From a checkpoint of a small contrastive image-text model: encoder norm layernorm.
Rows from block 2 of the text encoder of a small contrastive image-text model, named by matrix and row number. Rows with one number belong to one neuron. Each number is 128 + 32 x the weight over its row's rms, rounded and kept within 0 to 255. All counts start at 0. Numbers have three digits each.
Before each neuron's rows are labels from the 100 texts, of 14848, where the neuron reaches its highest value: "tokens" is the input token at the peak. Only what is clearly more common there than usual is listed. The data: regions of photos with short descriptions (Visual Genome). In brackets: how many of the 100.
# fc1: MLP up (text_encoder.blocks.2.mlp.fc1.weight, 768x192), inputs 96-191
# fc2: MLP down (text_encoder.blocks.2.mlp.fc2.weight, 192x768, transposed), outputs 96-191

tokens: "sign" (27)
fc1.586:122056184132096109095105151127084090182135080155123196151107117036150158121136188153115148124125123203151164171106139095154137127122122150129125113107134144147028127077166159135074140072113117111128123131127089096169144120143104146187128120127096105131117120070129178126115130086103127170
fc2.586:117103105114158165083084146101125113122101103130040107115069175165122175129098128090109085112131123174108101113154156120097068086103092218157151113081139111172107119109115195140139107096157143077132123141150129109137182145163136112125117150063112120152165118124091157116115072125126131106

tokens: "yellow" (19); "ground" (11); "banana" (8)
fc1.448:167085163151129142081149089107151116143169102151132128132109145077115141148142147055128136144141140144086167088109170055080082142130152124172113117089122124064187071119085127200161101031136157091099139115132149106129138152137158142103138096146178199199128108078085089124143103142116148093
fc2.448:142121105096074118100117120096093133135157066119071075125130202137188108098126124199111162117159122117131117154100129128059137095152121158154120121162125107137101162165158076090108107128156161126090165115155130070112115126101144115175134052126063141214135100106170159091119142146199088093

tokens: "brown" (8)
fc1.440:153088151111100118141120057153105146135136093109153159088140168061118089140164144102163161158083089106087202132139209097095058111156153094131119160102119105108123098145113178169104097065146107130119108124130104070104111092092139112093081100123090161148143120160114075128153054169163165146
fc2.440:136120142179118150107112148115130155140132085164119120104148186162206099143116181177126162105165118172131139155116101124166081160196097111117157139161106109150093110143167129109104134089173142098097142112136075098156170094120167114168125116095093097153160117191163084079110133168125126133

tokens: "kite" (26); "train" (25)
fc1.478:138040204137121146125181134108140127173107062126108155168095130082157118133148173085103165105127137110134150183154115152166105128139126133070081074082161185079076169119146088083153062116145171108140103126086160075174100138175111124076172159126106211207133149108131143147154156175100129117
fc2.478:170075080112183095098119118176194133154157119120121129097074105213095169136109108131114128091130101167132098111092117136168142137157147156105181107110117172128115089091161171111140121108093134093172110176035085163138151097159151103176085182114068124102131139115187214151136117110157083111

tokens: "sign" (26)
fc1.623:087112165162148149175068133117125101140139107112079102125088134107156136129101137132112073152090128164133182199088106170156138175168075099181134091117092127106043134061119097142138117125135123105117121148126106100116093113123053110125125136166097146135114134118112205086113041111063127082
fc2.623:202157116147149142115103102096142095118110127181123099115132146131160115094103153149147144131148177126150125084150081073094145079147096196143109076105103135097105124110084134102149132064121086111162142066129139119121075107104146110049120114105096229112195118147146134105149213117125103098

tokens: "on" (7)
fc1.635:146055189185094138162076110133155150175148126120140108130157187078146144098161173104097128157160127183120131210134136164148117106147103106083139135127115143133075138124105088128175069055116098080146129128129176116156188133136106142106160108097127177147142160103118114098147080145095102153
fc2.635:138148104134083188116201139114133146141169121130139134113132175147148076133114142093064087101171116138118129135164145149090141118105133178195168114115136126069084156089125190153118124145138126103154147138126147147082091120097162119137172110182100086124114140158115132129145123154151102186

tokens: "brown" (11)
fc1.282:114108207089140100135189115170152125172104106137148164153123124115142060129116143083102143162131117141159160136201143151168103091203151110151117111114114140143142127184159157112148119079136064109132114157099166100107108151143204120158145171129163066153119098182115133158140120149133154146
fc2.282:211108123123125145053121127134092150128148174158122137107132099164150115134105173138131176122078152097101103089169145144106183143080147164137185167114046175137118138052211092180137156117109129151137111113081195148154069094145132154093140118142112073127121100101149115116085090094113168120

tokens: "purple" (32)
fc1.185:148057182118130170115156124134146173197146110054169141115158077109132077104162126133161111118109108086173155082189133123091104153117124146135161063148176135096153163134124223088162200056113124167077123157157191134112130167083144129110121099133121055131167098166137130168098150173171112121
fc2.185:088137146140112119129150148150131137105106123154093128120065065125113105125134114148124165117129145157145134136157109151148122119135123177108179084166125031124137090134141137133159167166134138127120095105108165167172123132155142166106144100151085127063106105143170121129177118173109148202

tokens: "street" (22); "and" (9); "bus" (8); "with" (8)
fc1.92:153105187122075100153104188125079156114071123068122168099143111087138159159134089101132094139090152150119170134156126113157065149124101107101103135160116214162106135141158105109164173114132104114171113139133095082118073149148089071152123119068172125096132131120149180151159118137075051106
fc2.92:119137083077255092146105132149150101166126170138100152063142119175089191094158161164090119111089143113095104141118113126128127097124119203120085070134089101132101160065092122108117128109150152169162134091125126104154094117142180153113105135099099154080130116087154155117133158087111132140

tokens: "flowers" (8)
fc1.739:069089198156116106162203141126169144155137170094159128137123092112140054109146146103120126119192115131153118153222098082092112119175099168130105106143139130107117143108087136099109142088171134171138129163099112199096167135116152160087120140147145221143170087122112110162080106143076173095
fc2.739:088097173169090171190130150110143126137159077159121141129131118129096047150117142137107183089125148098099134114096094097120169121105207094140203150110124129112127152121140121148150125131159131079135155081147115150161123098147087144191175135129137138105139094093138125114144125166119154189

tokens: "on" (20); "with" (9); "in" (8)
fc1.393:105173191128156156103136070093162140105162147085077156132164082077112112149136064113126069122094088158135119128096162064154140152140082114121115120119094095171152112171138132157100175099145127144166116162197154126112165117077107112134131096164160112137133132163140138145166098093200144090
fc2.393:095159144112162123119083119119103149088152156119134055098101125072111140105162126174081121116178114051126124157141141101163104118106170110121160164113137138109133113131144112159152107158170180099095118127162127111115148189138102118073167111182113117068139109121137115136161135119095127121

tokens: "black" (10); "jacket" (9); "dark" (8)
fc1.662:138073174139064098116180149104198147170120131133146136127082161071173085126132148098130182136108171187119174111203179114125091115149130162109172089131175156087190105123092092122113066070104119083119097097126098119100094123128125134047155114105149188157137164184115098127170125081138100153
fc2.662:101129118124163147123130147122122132126131130125111148122164147180089104139121149132158133138079058135151100069133097105124087195171125141125132133129110139108065093162134108059147192160079134191145154222133092138184077069147160140165097202205107143086143130100185158120116112103137138175

tokens: "purple" (9); "with" (8)
fc1.644:127129121179107135092165108104101133123117153101143149184142140014121127072185127152182108091170165141120165125217164151095062167141117146130127093077114126117066104126160090140154125101152124083095097195159116137113125154120126124080183086156132104158121143110141165206103090137146135054
fc2.644:155111144087088108175137131106168103165147150122054111100130151182138125158128185106109093159130145148116147164152135163149145110177179086125115109122098122115123147086100088080135106090081138115119195159180093070096173112127169045175127134104160103121156106138110120179188117161130158066

tokens: "flowers" (19); "grass" (7)
fc1.401:112053167094116155170130108095132072187114116155143142121075104075109109138199122132124105150146132146149151162155156119094127109170113129111079179139143142136093145132114148136152140082143112118075133170107091108131116138107164155118178064126168223181148091122099180174160119146108148124
fc2.401:132157115161061167135137124112132092100123077095110125163131180086171091111111099117120152186182086102150148129080142137105151101153135181179111146136053134104161197092152124136168092139103155109097139104098089145112130131095109127101145112129073184134141087094167085108163169150120137114

tokens: "on" (29); "of" (12)
fc1.311:150160123079165128146130138118150090128139082158137160121108126102124131136130089146109113132136186135117147157134132163102109149147152143114090105048125173083137136089076136101167050057153169112149137154120078116088173183124144133095108134127171192127105095135092116114138045142137125119
fc2.311:144099113093098089133118171131149123124151126096170132150135142092128101174131092122119125198135147145120136161154110101101135116161124151140152103082058148162140208133092142164106157188143116128165138107106131084141137173114123134122160144086085133131140144142119166069125098069106150095

tokens: "yellow" (34); "orange" (30)
fc1.320:122118167140101105127143126125142138110154117140175132118133112068121096126186126096138072161127063200148175095113148140090032133176104071131216114147115124080147107191122107115165146125101144158108068112138165214137169129136140134138136138172091163123138130157104142149115068150113133137
fc2.320:153118155086107145101083118034145131027170056096069167105160141070164159096119139160121086131119067149158101141184121104131101165154171150131157110146145162104187118130153103137080078166153150154070140105107137054096112150161147157157177113130141131159085181119139130136101148180093142115

tokens: "on" (12); "yellow" (10); "and" (9); "with" (7)
fc1.28:115103134147142107080067142157124171130122131098156109135102157033125097138115172081178100164141151158112179109160104131098092148228126096090167111075123170147109159160118085137091094051124119065096092143144113154155147096124104120085163105150094098174139148161124178192167128137076109121
fc2.28:130118128095144089135146086122177089178145133132091108081153164153169155150145105171153098207177100101172163121169157107130089110167139107136158096137137071113144140117135120075187192146086052119178169188130157068123073131119183142123157083169145173159113113158164136131097080111102080108

tokens: "purple" (43); "blue" (37)
fc1.756:159051216130119141127133112115151104192137147101192146141099137133134120083184141165129133199094099078119121134169145161126076116220121130096174089152170135076068107134151139083089159092129078170112132196103097074116170134104136108079125153122140152133142113096173123150074089089064187083
fc2.756:148184136172146089149132112116130104021106143103189102135102114184187096200063126138120235042124148133095087146164077142138063113117119123129093136207160145146100182086107153129105098179137139140111136115118142137157154135173111185142123163140118135115155087142166134125069165133144140123

tokens: "kite" (21); "train" (10)
fc1.545:197089217131110111092130166171161141146099083126105180162099151108138111152173128065115066112135115112069125152162146104130089067177154097129130112066141161142069171138167077112218155121115105144110157175121130053111094083181134111135173130099115188162139140134086135168122149147105153127
fc2.545:145120179117172166102119113154144123176109133138111111150144064210084124133102119158116107125095130119087121124053139117172150130134163114113110141066067153163081095097125179084129120172137090109161133146012104165110109078149154103119084176094178131135107174115165193122106172088089112100

tokens: "brown" (9)
fc1.3:115066172123118129129194111114132150122156066089122151051130131067141109101139117126113163161146124177146213138122142086124079132144123017137151083131101191159149119131121155159104119151083094049113115132066117138091154117127101149142151127152148189111134108138086110101137107142105132182
fc2.3:174137087100098109095177156176107129090127121070139102153136144200148113106097119147127112170124140085089092189100165137147092167111177140153136098176119145113077192107104132183109172183182142107112124129205129091106092110163145110204127103142089077125117163192143161098080150100075173144

tokens: "the" (30); "of" (12); "in" (7)
fc1.159:120132171131149148104105072178175149141151133124150144124188120097085069148160095132067121106087112119104134130197124120144110153139145074055148105116138096199126144182145139126148128055126178067171124158135128102149140159093139172097144144119161178144165144102126088174182080131145106114
fc2.159:086112158122165136138142179154139159048110165160095104132150135149176157117112116153115088146120154102112109151089081055156132094082116157146078133070118152111167124114100120162091116143113108122086119070161187142071108088144082124090119128070155108170137141144120107150121189088120180093

tokens: "street" (9); "trees" (7)
fc1.640:138103177055082122143111135090133113108110129169141131152135118084109115133158110090115114122132084171142172179092113092144088093121127111112074167070121150131195101163070172128180148113143116166071158194142164065123170175144153152136139074123203180158067158111037121112134105154129172093
fc2.640:187082149175102138107112110096187161166154107108054126151106145080107132134125078139168153100098168138158121158131093163204097080184113119138133115148080133125136096103142157185131103121167168094137143109123150134134160106144159134149133097125173155157149128148099141056160095111115132144

tokens: "pink" (23)
fc1.158:159076150134124138150161130114156112151136179099132166103127114050145043073173166161148164181140112145148157121145180118132133148169087112106119076103111141097109090106108177118145072101150077068034143123146111125090144128130124157093104122156116095088134124141136110068133080091146168057
fc2.158:088202086111173094052152152145096166069128109099077136186079129220194098165120132138152097129086133156067124093125110101143104146155153102144119140110150184091073152104157121141150155163158105050120154075189138125110151151134126130138137161130074146096133149175125111115149175117113117104

tokens: "flowers" (28); "the" (13); "in" (7)
fc1.521:197065162105080132103132095121093105198107124112199123120092068118110114070152144160144080184104109111157147114191152075163104146162119105104131087138136105182159133150162140136144113087180112147142103214111163095110107140116155170139124171135164185170130128081133117177089140126123113058
fc2.521:111115165140123176163127114144112139100104204137116133151175086180079102133181090132145118114183132127122126179092148096122165151092175132166109127164089087194176136119128138176101189150151205134104173103117174107141110153069147121173128130146120077185162103060112122110122131136112104158

tokens: "flowers" (9)
fc1.271:092068213136078117105147149137122128185120180136174164159119112111125086105124138123130129178129108110147143129141130129077144151199087112141085103124142141141156154118106183085120156075112083116106112238144139141070169132100177148089099129146187125139102098079167169163067147161114155079
fc2.271:150148155191164126112056136130105129068121158133147128107121129119103111118139132130154197066150186140064132142129115078106125154121153123143136135166135143098127150129134108186100129131176154116123134078139162135119155149105070159109127121102108091113121083137108155097081131061147191156

tokens: "." (15); "behind" (9); "is" (7)
fc1.409:218101149118128135088104163117141140100158102130132171122118062105106153147138153167106071095130133084144129124208123125109100170183108120123156168103151087205093057140123099153140123129156116149170138134167173074184108149081139160076067140136097136138159136132134226154148065093144135167
fc2.409:125132143201161093094184167102109171118098095117077112078086128152116101163148130075143108161140082096117070115118202107064117137133118107141148151096113146118055092110116134155088045187080133126122125120135089112145107143135060097130127115143064099107108154118119109147139197156140166168

tokens: "purple" (28); "blue" (22)
fc1.515:096046145183144163106147098139175127198130154090190083148123118090177103051133089133156132132072155108141142089188160129063086163184169147070121082078165143139113108166108186079144130112096133115087123161079151095118160115112143130119140129161090066133143137120145116123152134119122101111
fc2.515:102179142119093117107092135090150152090124119167095105109132129197158123170141108099082135079147145124172116118141112114212093104118132103154157122179042121146134127099130074136191125148113201164141056088134118158146119168111168120108173117146095120165139143154158126129173084138092121151

tokens: "sign" (10); "with" (9); "window" (8)
fc1.19:140105166140145119162113183101081137087099121134120175095131126103097113107173107132174041125100164189100135139190133150046057163175117117144146092158090151131081116123159089088140144104113099103080151166126145117135150127126115134164095125125202073129171132141151151148150110106072113053
fc2.19:166123109190174146173189131134067093146115094121095185104111148118099160135100075146063180157087091188124160103056106137097158127146087131147080072103166133133117125076182084104162138155118154110167104030157140153175070120137167103155128103079089136150115085140144140134180200102122142187

tokens: "white" (67); "ground" (7)
fc1.106:128050221169088178137100120146180093129099144093130148109095176043140104130154114127152118149159101141086134155174130172089175116165167166110114138124154103153095103135139117099119134048102124108166097142062120095109119169124128131126146160108129126113119149146115172104193157186091086042
fc2.106:156150086160098096095115133071077087144158081105077114128098176172223130165141109170115139111070106141193157095175173062122091147137090122137116123138096102163150178116151118109111180101185117125155126137168131151160056102151174136141133165134108145078155134090188161129075087068127114129

tokens: "on" (10)
fc1.237:138068216062074177126098148127143123173174147130157172097097073050151105107166110126170092148171118130169169126130131085084093171157096098129132101082170092143123141148100124117114121126117119080091145183119134167130126129119125181101097123162183159138153103180119161129107079117103110173
fc2.237:098072180130126138176122149120112170133091165071161153117101151145179141090094151130143139140150126098121115144147075157115103020180174161144148120136087196115117212085118131126107180121081101155093143038149204125113094123116112099087142120157093162118134196151079141142188163106149113094

tokens: "white" (49)
fc1.578:097075171060154105145149154102158128173129169152163157125130110020166108062163103111137090092142144120153162084084116149056102147175095118127151123147115122137094099141116190129163131110153116122077118124092129181130094133123097175132127116124183096098102108086138123113146133099112090040
fc2.578:118141139105147184071164161099147160101107146084144133122121146210101172092114068110153134187122109052137088089125062162160090033134164115127157127098092145092093159098082136092181152129148140164138097058126193124084123082145090079138122128158144138135110210173143118120101152113108137128

tokens: "street" (9)
fc1.63:178112208123148146082115153140110131144078177127197132114154104110077095112117148137144117126132126207114112151152137139149153193135067067096127112169124186170084165102141130096147110081131110107114107138139092134172105146095088149106161120126113185120100178098141136114166136104146113080
fc2.63:187111139093142143153140116145166123143095148122127133085091156164088136078162053131160116101163105187134094107194170124111120132157145134207150135114096111149119136115103144135111162111155167107097086120139091167162129157148161125124143123139098124124112110209111131143206128120084111167

tokens: "the" (50)
fc1.649:148087145157146164105118125128205176173127051171105127126138123072081140184147163069099136104150139079135177127186151113143133143151150102113085098097136096172211120163143132198130132131135163102167122119126190145171126082088156094081125173146125171148142177117114131171131142168121105163
fc2.649:069116089096129120101109133146135111089089140108113069112153134187096159160097104146101199153136140114102068099143135120142161152082165144137156146130116142148217129069131109116111121113128110167100147044128116120160150138101171130105152132128161130101149149069155140120135170100145094103

tokens: "kite" (24); "the" (19)
fc1.37:149078192165087151165120167088134153095068065105151167137106127123120154130164121107094128141130159140139124181239122097138080166158122158117116127070133168137016181139124129110166114101122117090135158159130143081149077097136129118109196076104150163139144098139126166128150122122079134110
fc2.37:227132145122214157120118094149180093131182123101080144091098151184090113080115082091103096126143132113122144175118154096097131134172133122170076096112117119137146117140098136160181122114134120100199172160124157130087099108189131138200135146104107149092162150115129134119125169128081090136

tokens: "purple" (26)
fc1.238:085066192170139067121149094093184148152159134149159152111108149070099139074146156172157126103141141177100145114152091166112146150141114060154152118098111139128097093107137160130113074103184122109102097153057125148108158158089127152138179065143066139102124147156124102137135081127159106112
fc2.238:103096120111100085181096120142083124152177126108060125165164143162108138162101110135150105158104174142143063110142110150156147120173102108136173113062091136183169145101139133143174121150116146210056138107094115131135145115175089127143132077113116092159090182112152093176132115136170128107

tokens: "black" (9)
fc1.247:131127158109130076153183141146160145169155114099133145119124146063126087106143146103130103072123187093132183083170082150068053104145161115148178129115170135140209077175099199131107122113117083079080120160109022089083151133135155129088113150079138187126136095155128107174109105181125089176
fc2.247:159105163163090126143122127155140176118143179107172145143140113213094137156075149172168189106150102063145145056156104128122093117111134075079185151068144145115145151062106120098108114094165126151161109175144122189164126090153144147131145107150129097139160164140137132102084139104122162129

tokens: "yellow" (28)
fc1.598:144099121153128107073162109156131152162148107120149125077118146099177031120123121116144172141137143147128093083196128138097092177161078040140116111107097143139122096181110127106088102115119116118140122205122165142084163142107139125049137163155180191189134092086114106121091058121102100165
fc2.598:135123085133176108140077127113142085078082127130094110080163126107125112099140139154106148154138169135094112119131148115148132170109120102094090079144140145122130130134133065159205098138121167113129102079157121125075095112145199161152119133072168141138132121116105087108134192114194151138

tokens: "blue" (66)
fc1.469:090039217121069110122091160156169157128124143153138139131126123081157165121170148071153141146157132175129142111201117174131100152166153045103153082074094202143113127146118112159112156065148118100105109168094122121137152103125121180101155132116128133205120162125111119108169117136132128131
fc2.469:092087148113113082149140130132136135101128127086142106143086164155141113124162082065130070155110176155129116181074124120088096103118088155103111113087152149086167173098135168163115166151127098112143132146165162131120146111116159112147138176139101147114118152150174122155072196156123133113

tokens: "flowers" (15); "in" (8)
fc1.57:072061220170124154151115113144181141178119126143133120140094119114128085081153107085112069161143114147127126153194133147137124092207080150122152076133152144095100122133100149104175113095144143098105113178055151094180109138080094142064113192118095164158124115091142162153159087186111145072
fc2.57:029077125116081123157103134165173053123105131137144110152052092172129088136153125089131152123098125148116092113120085113109136108123079121170116104155165111147192116138143159154168088130113207130180162087165126120127116138149147131145207103115081107105047161158110102099116125158133169151

tokens: "on" (17); "of" (15); "a" (13); "in" (9)
fc1.275:117059120175104194122119117124184187143158086175144116140134121096095128124127143119074060121168168125101180149222142137090138125108118102154149154129079128113141107166128080168135152122136131118113159125160143077156148108103180118106134110120115122119159136118124074209188091185103133203
fc2.275:157178157088120168153101121134101126073118172142124113085136144151119158155126139121105160121122236106095116114147179176095121138098136098149160100073131156156125107090131146158158110061182137128085123065134170137076166141138155127175137093145201161149186139080082120154118170106117130118

tokens: "street" (8)
fc1.508:180092189114091129116173162113143120146084080110154204186130079099123110119158132089188125158124129130161163130071138068141097143169096124159089098119142097105135181118078193136081169106124122127139143162192177146137141149133150124132121120133158128150117107095130164176092097117071135084
fc2.508:099129147179169150135091136110128120115059112110162128101100173109158115124095085092163182143135125148126086076132098066146096091115153087143145137176122180130091110069164175177139182139139177087145134057133095143113116138115138156096143143084108120119121068186150143103156110132126195148

tokens: "flowers" (10)
fc1.646:122113199076115162152152152104089130164120166180179134143116114072095091124134089096142143151149085139150181135158184083068129151168088112105141113139158111121153143107119178155071158093097143160116181164112157146170126133126169161115085137138186145132111141063170202161080135146099135110
fc2.646:071109155132149145159138132118112068106089098140099122105077169172136123132119047096166143172185125119091110133142173111142149163166145090171177118138099147129130151055129133135096129173141129129117159102165092094134140183136170136152161144123135166104131080168109160117141114135112159147

tokens: "white" (15); "with" (13); "and" (9)
fc1.518:178116110130101155149137201157126139128099145115130135089175105070117095117150143164148092105111163101152136175173188131128099139160123116073134166135105164113095152102162080067136149089123093080170116142127186132116102162130101100088145160083148061086136091166191113131093115099062102182
fc2.518:121173067080223133154119075145199104069168098112083177085095114213108202095170104173114111165109116112138105138106143156144131109134114110127073096154076118165075109147111153120148149123125099127120108092174161146163143153161116119190116066094107099098101117109109107108102148126117133167

tokens: "white" (36); "pasture" (7)
fc1.211:123087182131173168137126161156129126110118149107128161109122139030133095127189101128122142151089096121101153093156122134095162084153100173068154084168148147127110170173117111097115135074096095152121134135094119054109121151091119154106132103127151066095137126106109124104189111131089087087
fc2.211:118096105130106090159170170113121101147112193079115156128142150181184126142107161153142120149107069084160116100091149132169090139181126090151062102079134112131090123111134097127136164154119103127107125112099118104072151076122128113212139199101123163109140148152146148154124108134134101179

tokens: "black" (13)
fc1.173:098080157169172188108100171127139124170127101116185111110135135097183150093118172111094127113126129116122164106206124117109112116155144100145141072103154169076116099145115134108131055150145053159115109145140167118116201110127177142121140132150136166141105108168095088126124118148084119167
fc2.173:111149129115181169153054111125109101172070100132116099166180141088073157104107142102085135164088120103150124123109107097163146134118123164131102141155125124154123067110153050098189122144102190126141125094090134153086122126016195189104117145145114105179163128086113139130110128171132148146

tokens: "pink" (30); "in" (8)
fc1.608:138078183126097111146128150109162111156180100130174081180119132120160094079180131175120102146122127107115158138207134116142088124147157090156162063163122153135075084152103143069209098174139135085152074103100130141113124152120117136132121134085107117126149066155135097119107114143067164115
fc2.608:131178136129163133106079145119093159140080135146137134093084075177156087171113114143117172103117145073123176091144154120183134112140128138083188105128148075153099176123127151042140136106096126170156164106110098163174095123147123139131136122094102114081159137107166091168239170139079162128

tokens: "purple" (16)
fc1.249:108123218055114118117118148135128069177136130135145151138100132067136052101177109128109144144089086142136211128118110150132099133144121129113114101119157179139096168101110154096091153087126069136095114196092161124111129101147097164048130079153160171126132111149081151116129109092120173105
fc2.249:081123126152112142110124158135102109103072128096121134122102114237179127095113118094105084188141154119157125154095131083111128108115099127162141139129117141191077159095129122138190079109115121079145085034099155125141109109080112120144147129122064080133143125122109087162123172126106137084

tokens: "brown" (9); "in" (9)
fc1.215:158055180126147130151120138128171111106133138120129116157123132124130153141175146118118089173097114119171114152177117145138082159150120158129204081119132122078020110198143116117155078106147106093055137152153185096104123116149146088135129118156167077123116126158146118166138100146091108058
fc2.215:137113093206181128137133121166154086094142150136127148127120132161108070086149134119132177066082200126118097176064105140148210091085160058134150137158127119150116115195033143123120088051111151153145141088062082190119155119091096113126109098130138112142154160084153111123153166090113114107

tokens: "the" (16); "of" (14); "in" (7)
fc1.27:168118140193114087134061103121174151112153133113105136095158082097135152107148097138096127171119124114077142163156133129123120140121136089054148117122161135101158135183121114134132120009150132094127124191093184112145124131095125197079119137139160151112144179087123090196157081150164184157
fc2.27:087080078050164142112124148101170168104146178149141111128180130121208160166125128136116136112130110068143073150182078085161113107119089167135111150093077170053164083126129120203108110107129119128136140070117118099104133151161099076123141182087149137136111133108152109134128171087107169115

tokens: "pink" (35); "in" (8)
fc1.2:145089180119187158136175111127175119163178156148199131103129196062111092089138146143175156125150131080081150170136142126112091146148139127091123113075122117120110096163164123138189093119145165101056146119126161087125126115138075125060135021169125189143098088141088114099170092169137154133
fc2.2:139172111146101086087126059148100140138168146134099105101108175129234119150134128118089099130098067134137133119134135113170094047121117097138081082118096147159150083166142163139175086148174112132053142041143103100169113079138179142169094092127106094161063130144074177102135109111176120177

tokens: "yellow" (7)
fc1.417:056085186125100145168170120083084135137163119118127123126094160043181145132174109078147168089160111151108184093115179112092066115160166095117158110117117147123128095166103122160122135147124049088117123109117129107111125125152138133115120087103159161093153160147124128078118110142128083103
fc2.417:150131077111153134157144112134166130116156132086122204153120129200132146081149104160066088125143093198093116174195164155108116133088132102180118159139115104120077136119142160106161127200186141126120166122163202076167119167141119118202153111109102099152218121101115092141136183122073151113

tokens: "kite" (17); "flying" (12); "is" (8)
fc1.614:156111166167086160161121177111146115106121097102142125159132068088150142129153107136118095055150177114152109126227138092116070126165140105158112141144164144119023163195176163080130123100114099062101127151114167119154071101138123105106176120076139160112156110148143175115081129138103115126
fc2.614:173131188105177079115171080126158150158140174123100141065123127164112150158123068158085132055136145146169126123146089098142160149139123137179130105124087128151122195137108185132163142154169134104165125108159118120133139167163128173125161108114119143100132151080119154173113148150116117152

tokens: "the" (15); "on" (7)
fc1.26:181067178137127123087123144103197171204183089124181112156103113081110110135102117104119103108133181163109190113146168060101073110119132090131155100088184142147130069179128179141153113141148113098180164158096204188104150107095081161077124116136159147152150086124096099115136110151127105143
fc2.26:085148082100041178077111158157100137102104121130099155100106091217108115113107102112159140171130133117097138163116134144184100105053139108102133111131114146123119104129130097117099138136089124082089172046140124146141120168142140111165138108148122100107134119125141146150108172127180142101

tokens: "purple" (10); "flowers" (7); "on" (7); "leaves" (7)
fc1.473:108006200089127093155147136099154070146101150117137094172127089037136122107160154133115154149141132208144145171144119084103157088118133132115099105132138132132095181167139112140095147086176132114078095171082127132140131105096120115111179081151144144133096126117087122168166116118124148106
fc2.473:143142159101100157132147142082109106199142143095102161181132150144174119121117135129134081148140114129120100151145146127119156128161150125182092146099092115135128147077117163100126093096149147072164105108085101130122139132105108146137088121163099149147202072154097142137133121161146151088

tokens: "black" (8); "on" (7)
fc1.268:103090161106127120133138137151166133173119153052134101110126146081170124089160148125141131059125185115154233103171109118089093126134142096149163120118164149113147089164115091061168100100123110082112123167089094172094146158108080120156165126212142138135161149199076129148149129079093094123
fc2.268:116134099116148142147084135118079172077146152158107181089128074168107126137179119157136122084179129118104112115129085079186116094097132115153149093064124105140087116047145156145095101128179159102111095075182155147080100153110197143173148131136068063142164124178151150169149117135126143131

tokens: "black" (17); "jacket" (10)
fc1.53:169044181154144116115135114131099124149145129134150139082134118111156141124156166151135096102107143129113111085185089104100095136112111090153072125138089141101137171054115140096113083084170122119160089111095107093106120130106137111048118114099135189134101147090147088117121051065103130110
fc2.53:069109199166134121129133159143129102145145170116108126166118129169139083140131122116154075149085128124148114152102141087143106085085117120068141108107105123077144111093121107113131075103059163118124150173107098103123148123125087139192150158105098091187162100160092100123159159164174141122

tokens: "street" (8)
fc1.96:122080194112100056144141151111096107116122114124166160198095158111128081105171117127144151132137148162119150152124175061141081136153099139124134129153169095122139108139122193146185089112154113116109140153150136106141161142099137119112132135139136125140167097109092121149132098130080141041
fc2.96:091102178135159088103157156162105132099134108112136178135097131101090034126178139149149069113126037145138089098138098114101151081139130189193113128108118180153129199150138140197169152144149177110133140105140140101126103157064072165133106093119139167126119066085190141089100103080133143153

tokens: "street" (12); "on" (7)
fc1.301:105087168125154133123138158144106077138120086137167112177113088058144140118164137074101138122128120160179180139120157105088100096144058069103121131118130115169123128145119150116146148099101126132104156148082131098150135140159154150091146077126190179145102119109086143175127151149108103128
fc2.301:185128104199107116092142085166171132132129130118105132189155159157178147103108102122163124083146105152108104122157159110120098110132146173161088147107117122138120156092132165169152110132203128039109139100187133096137145128172202146163123162119103145139142110143144157161160104129094167152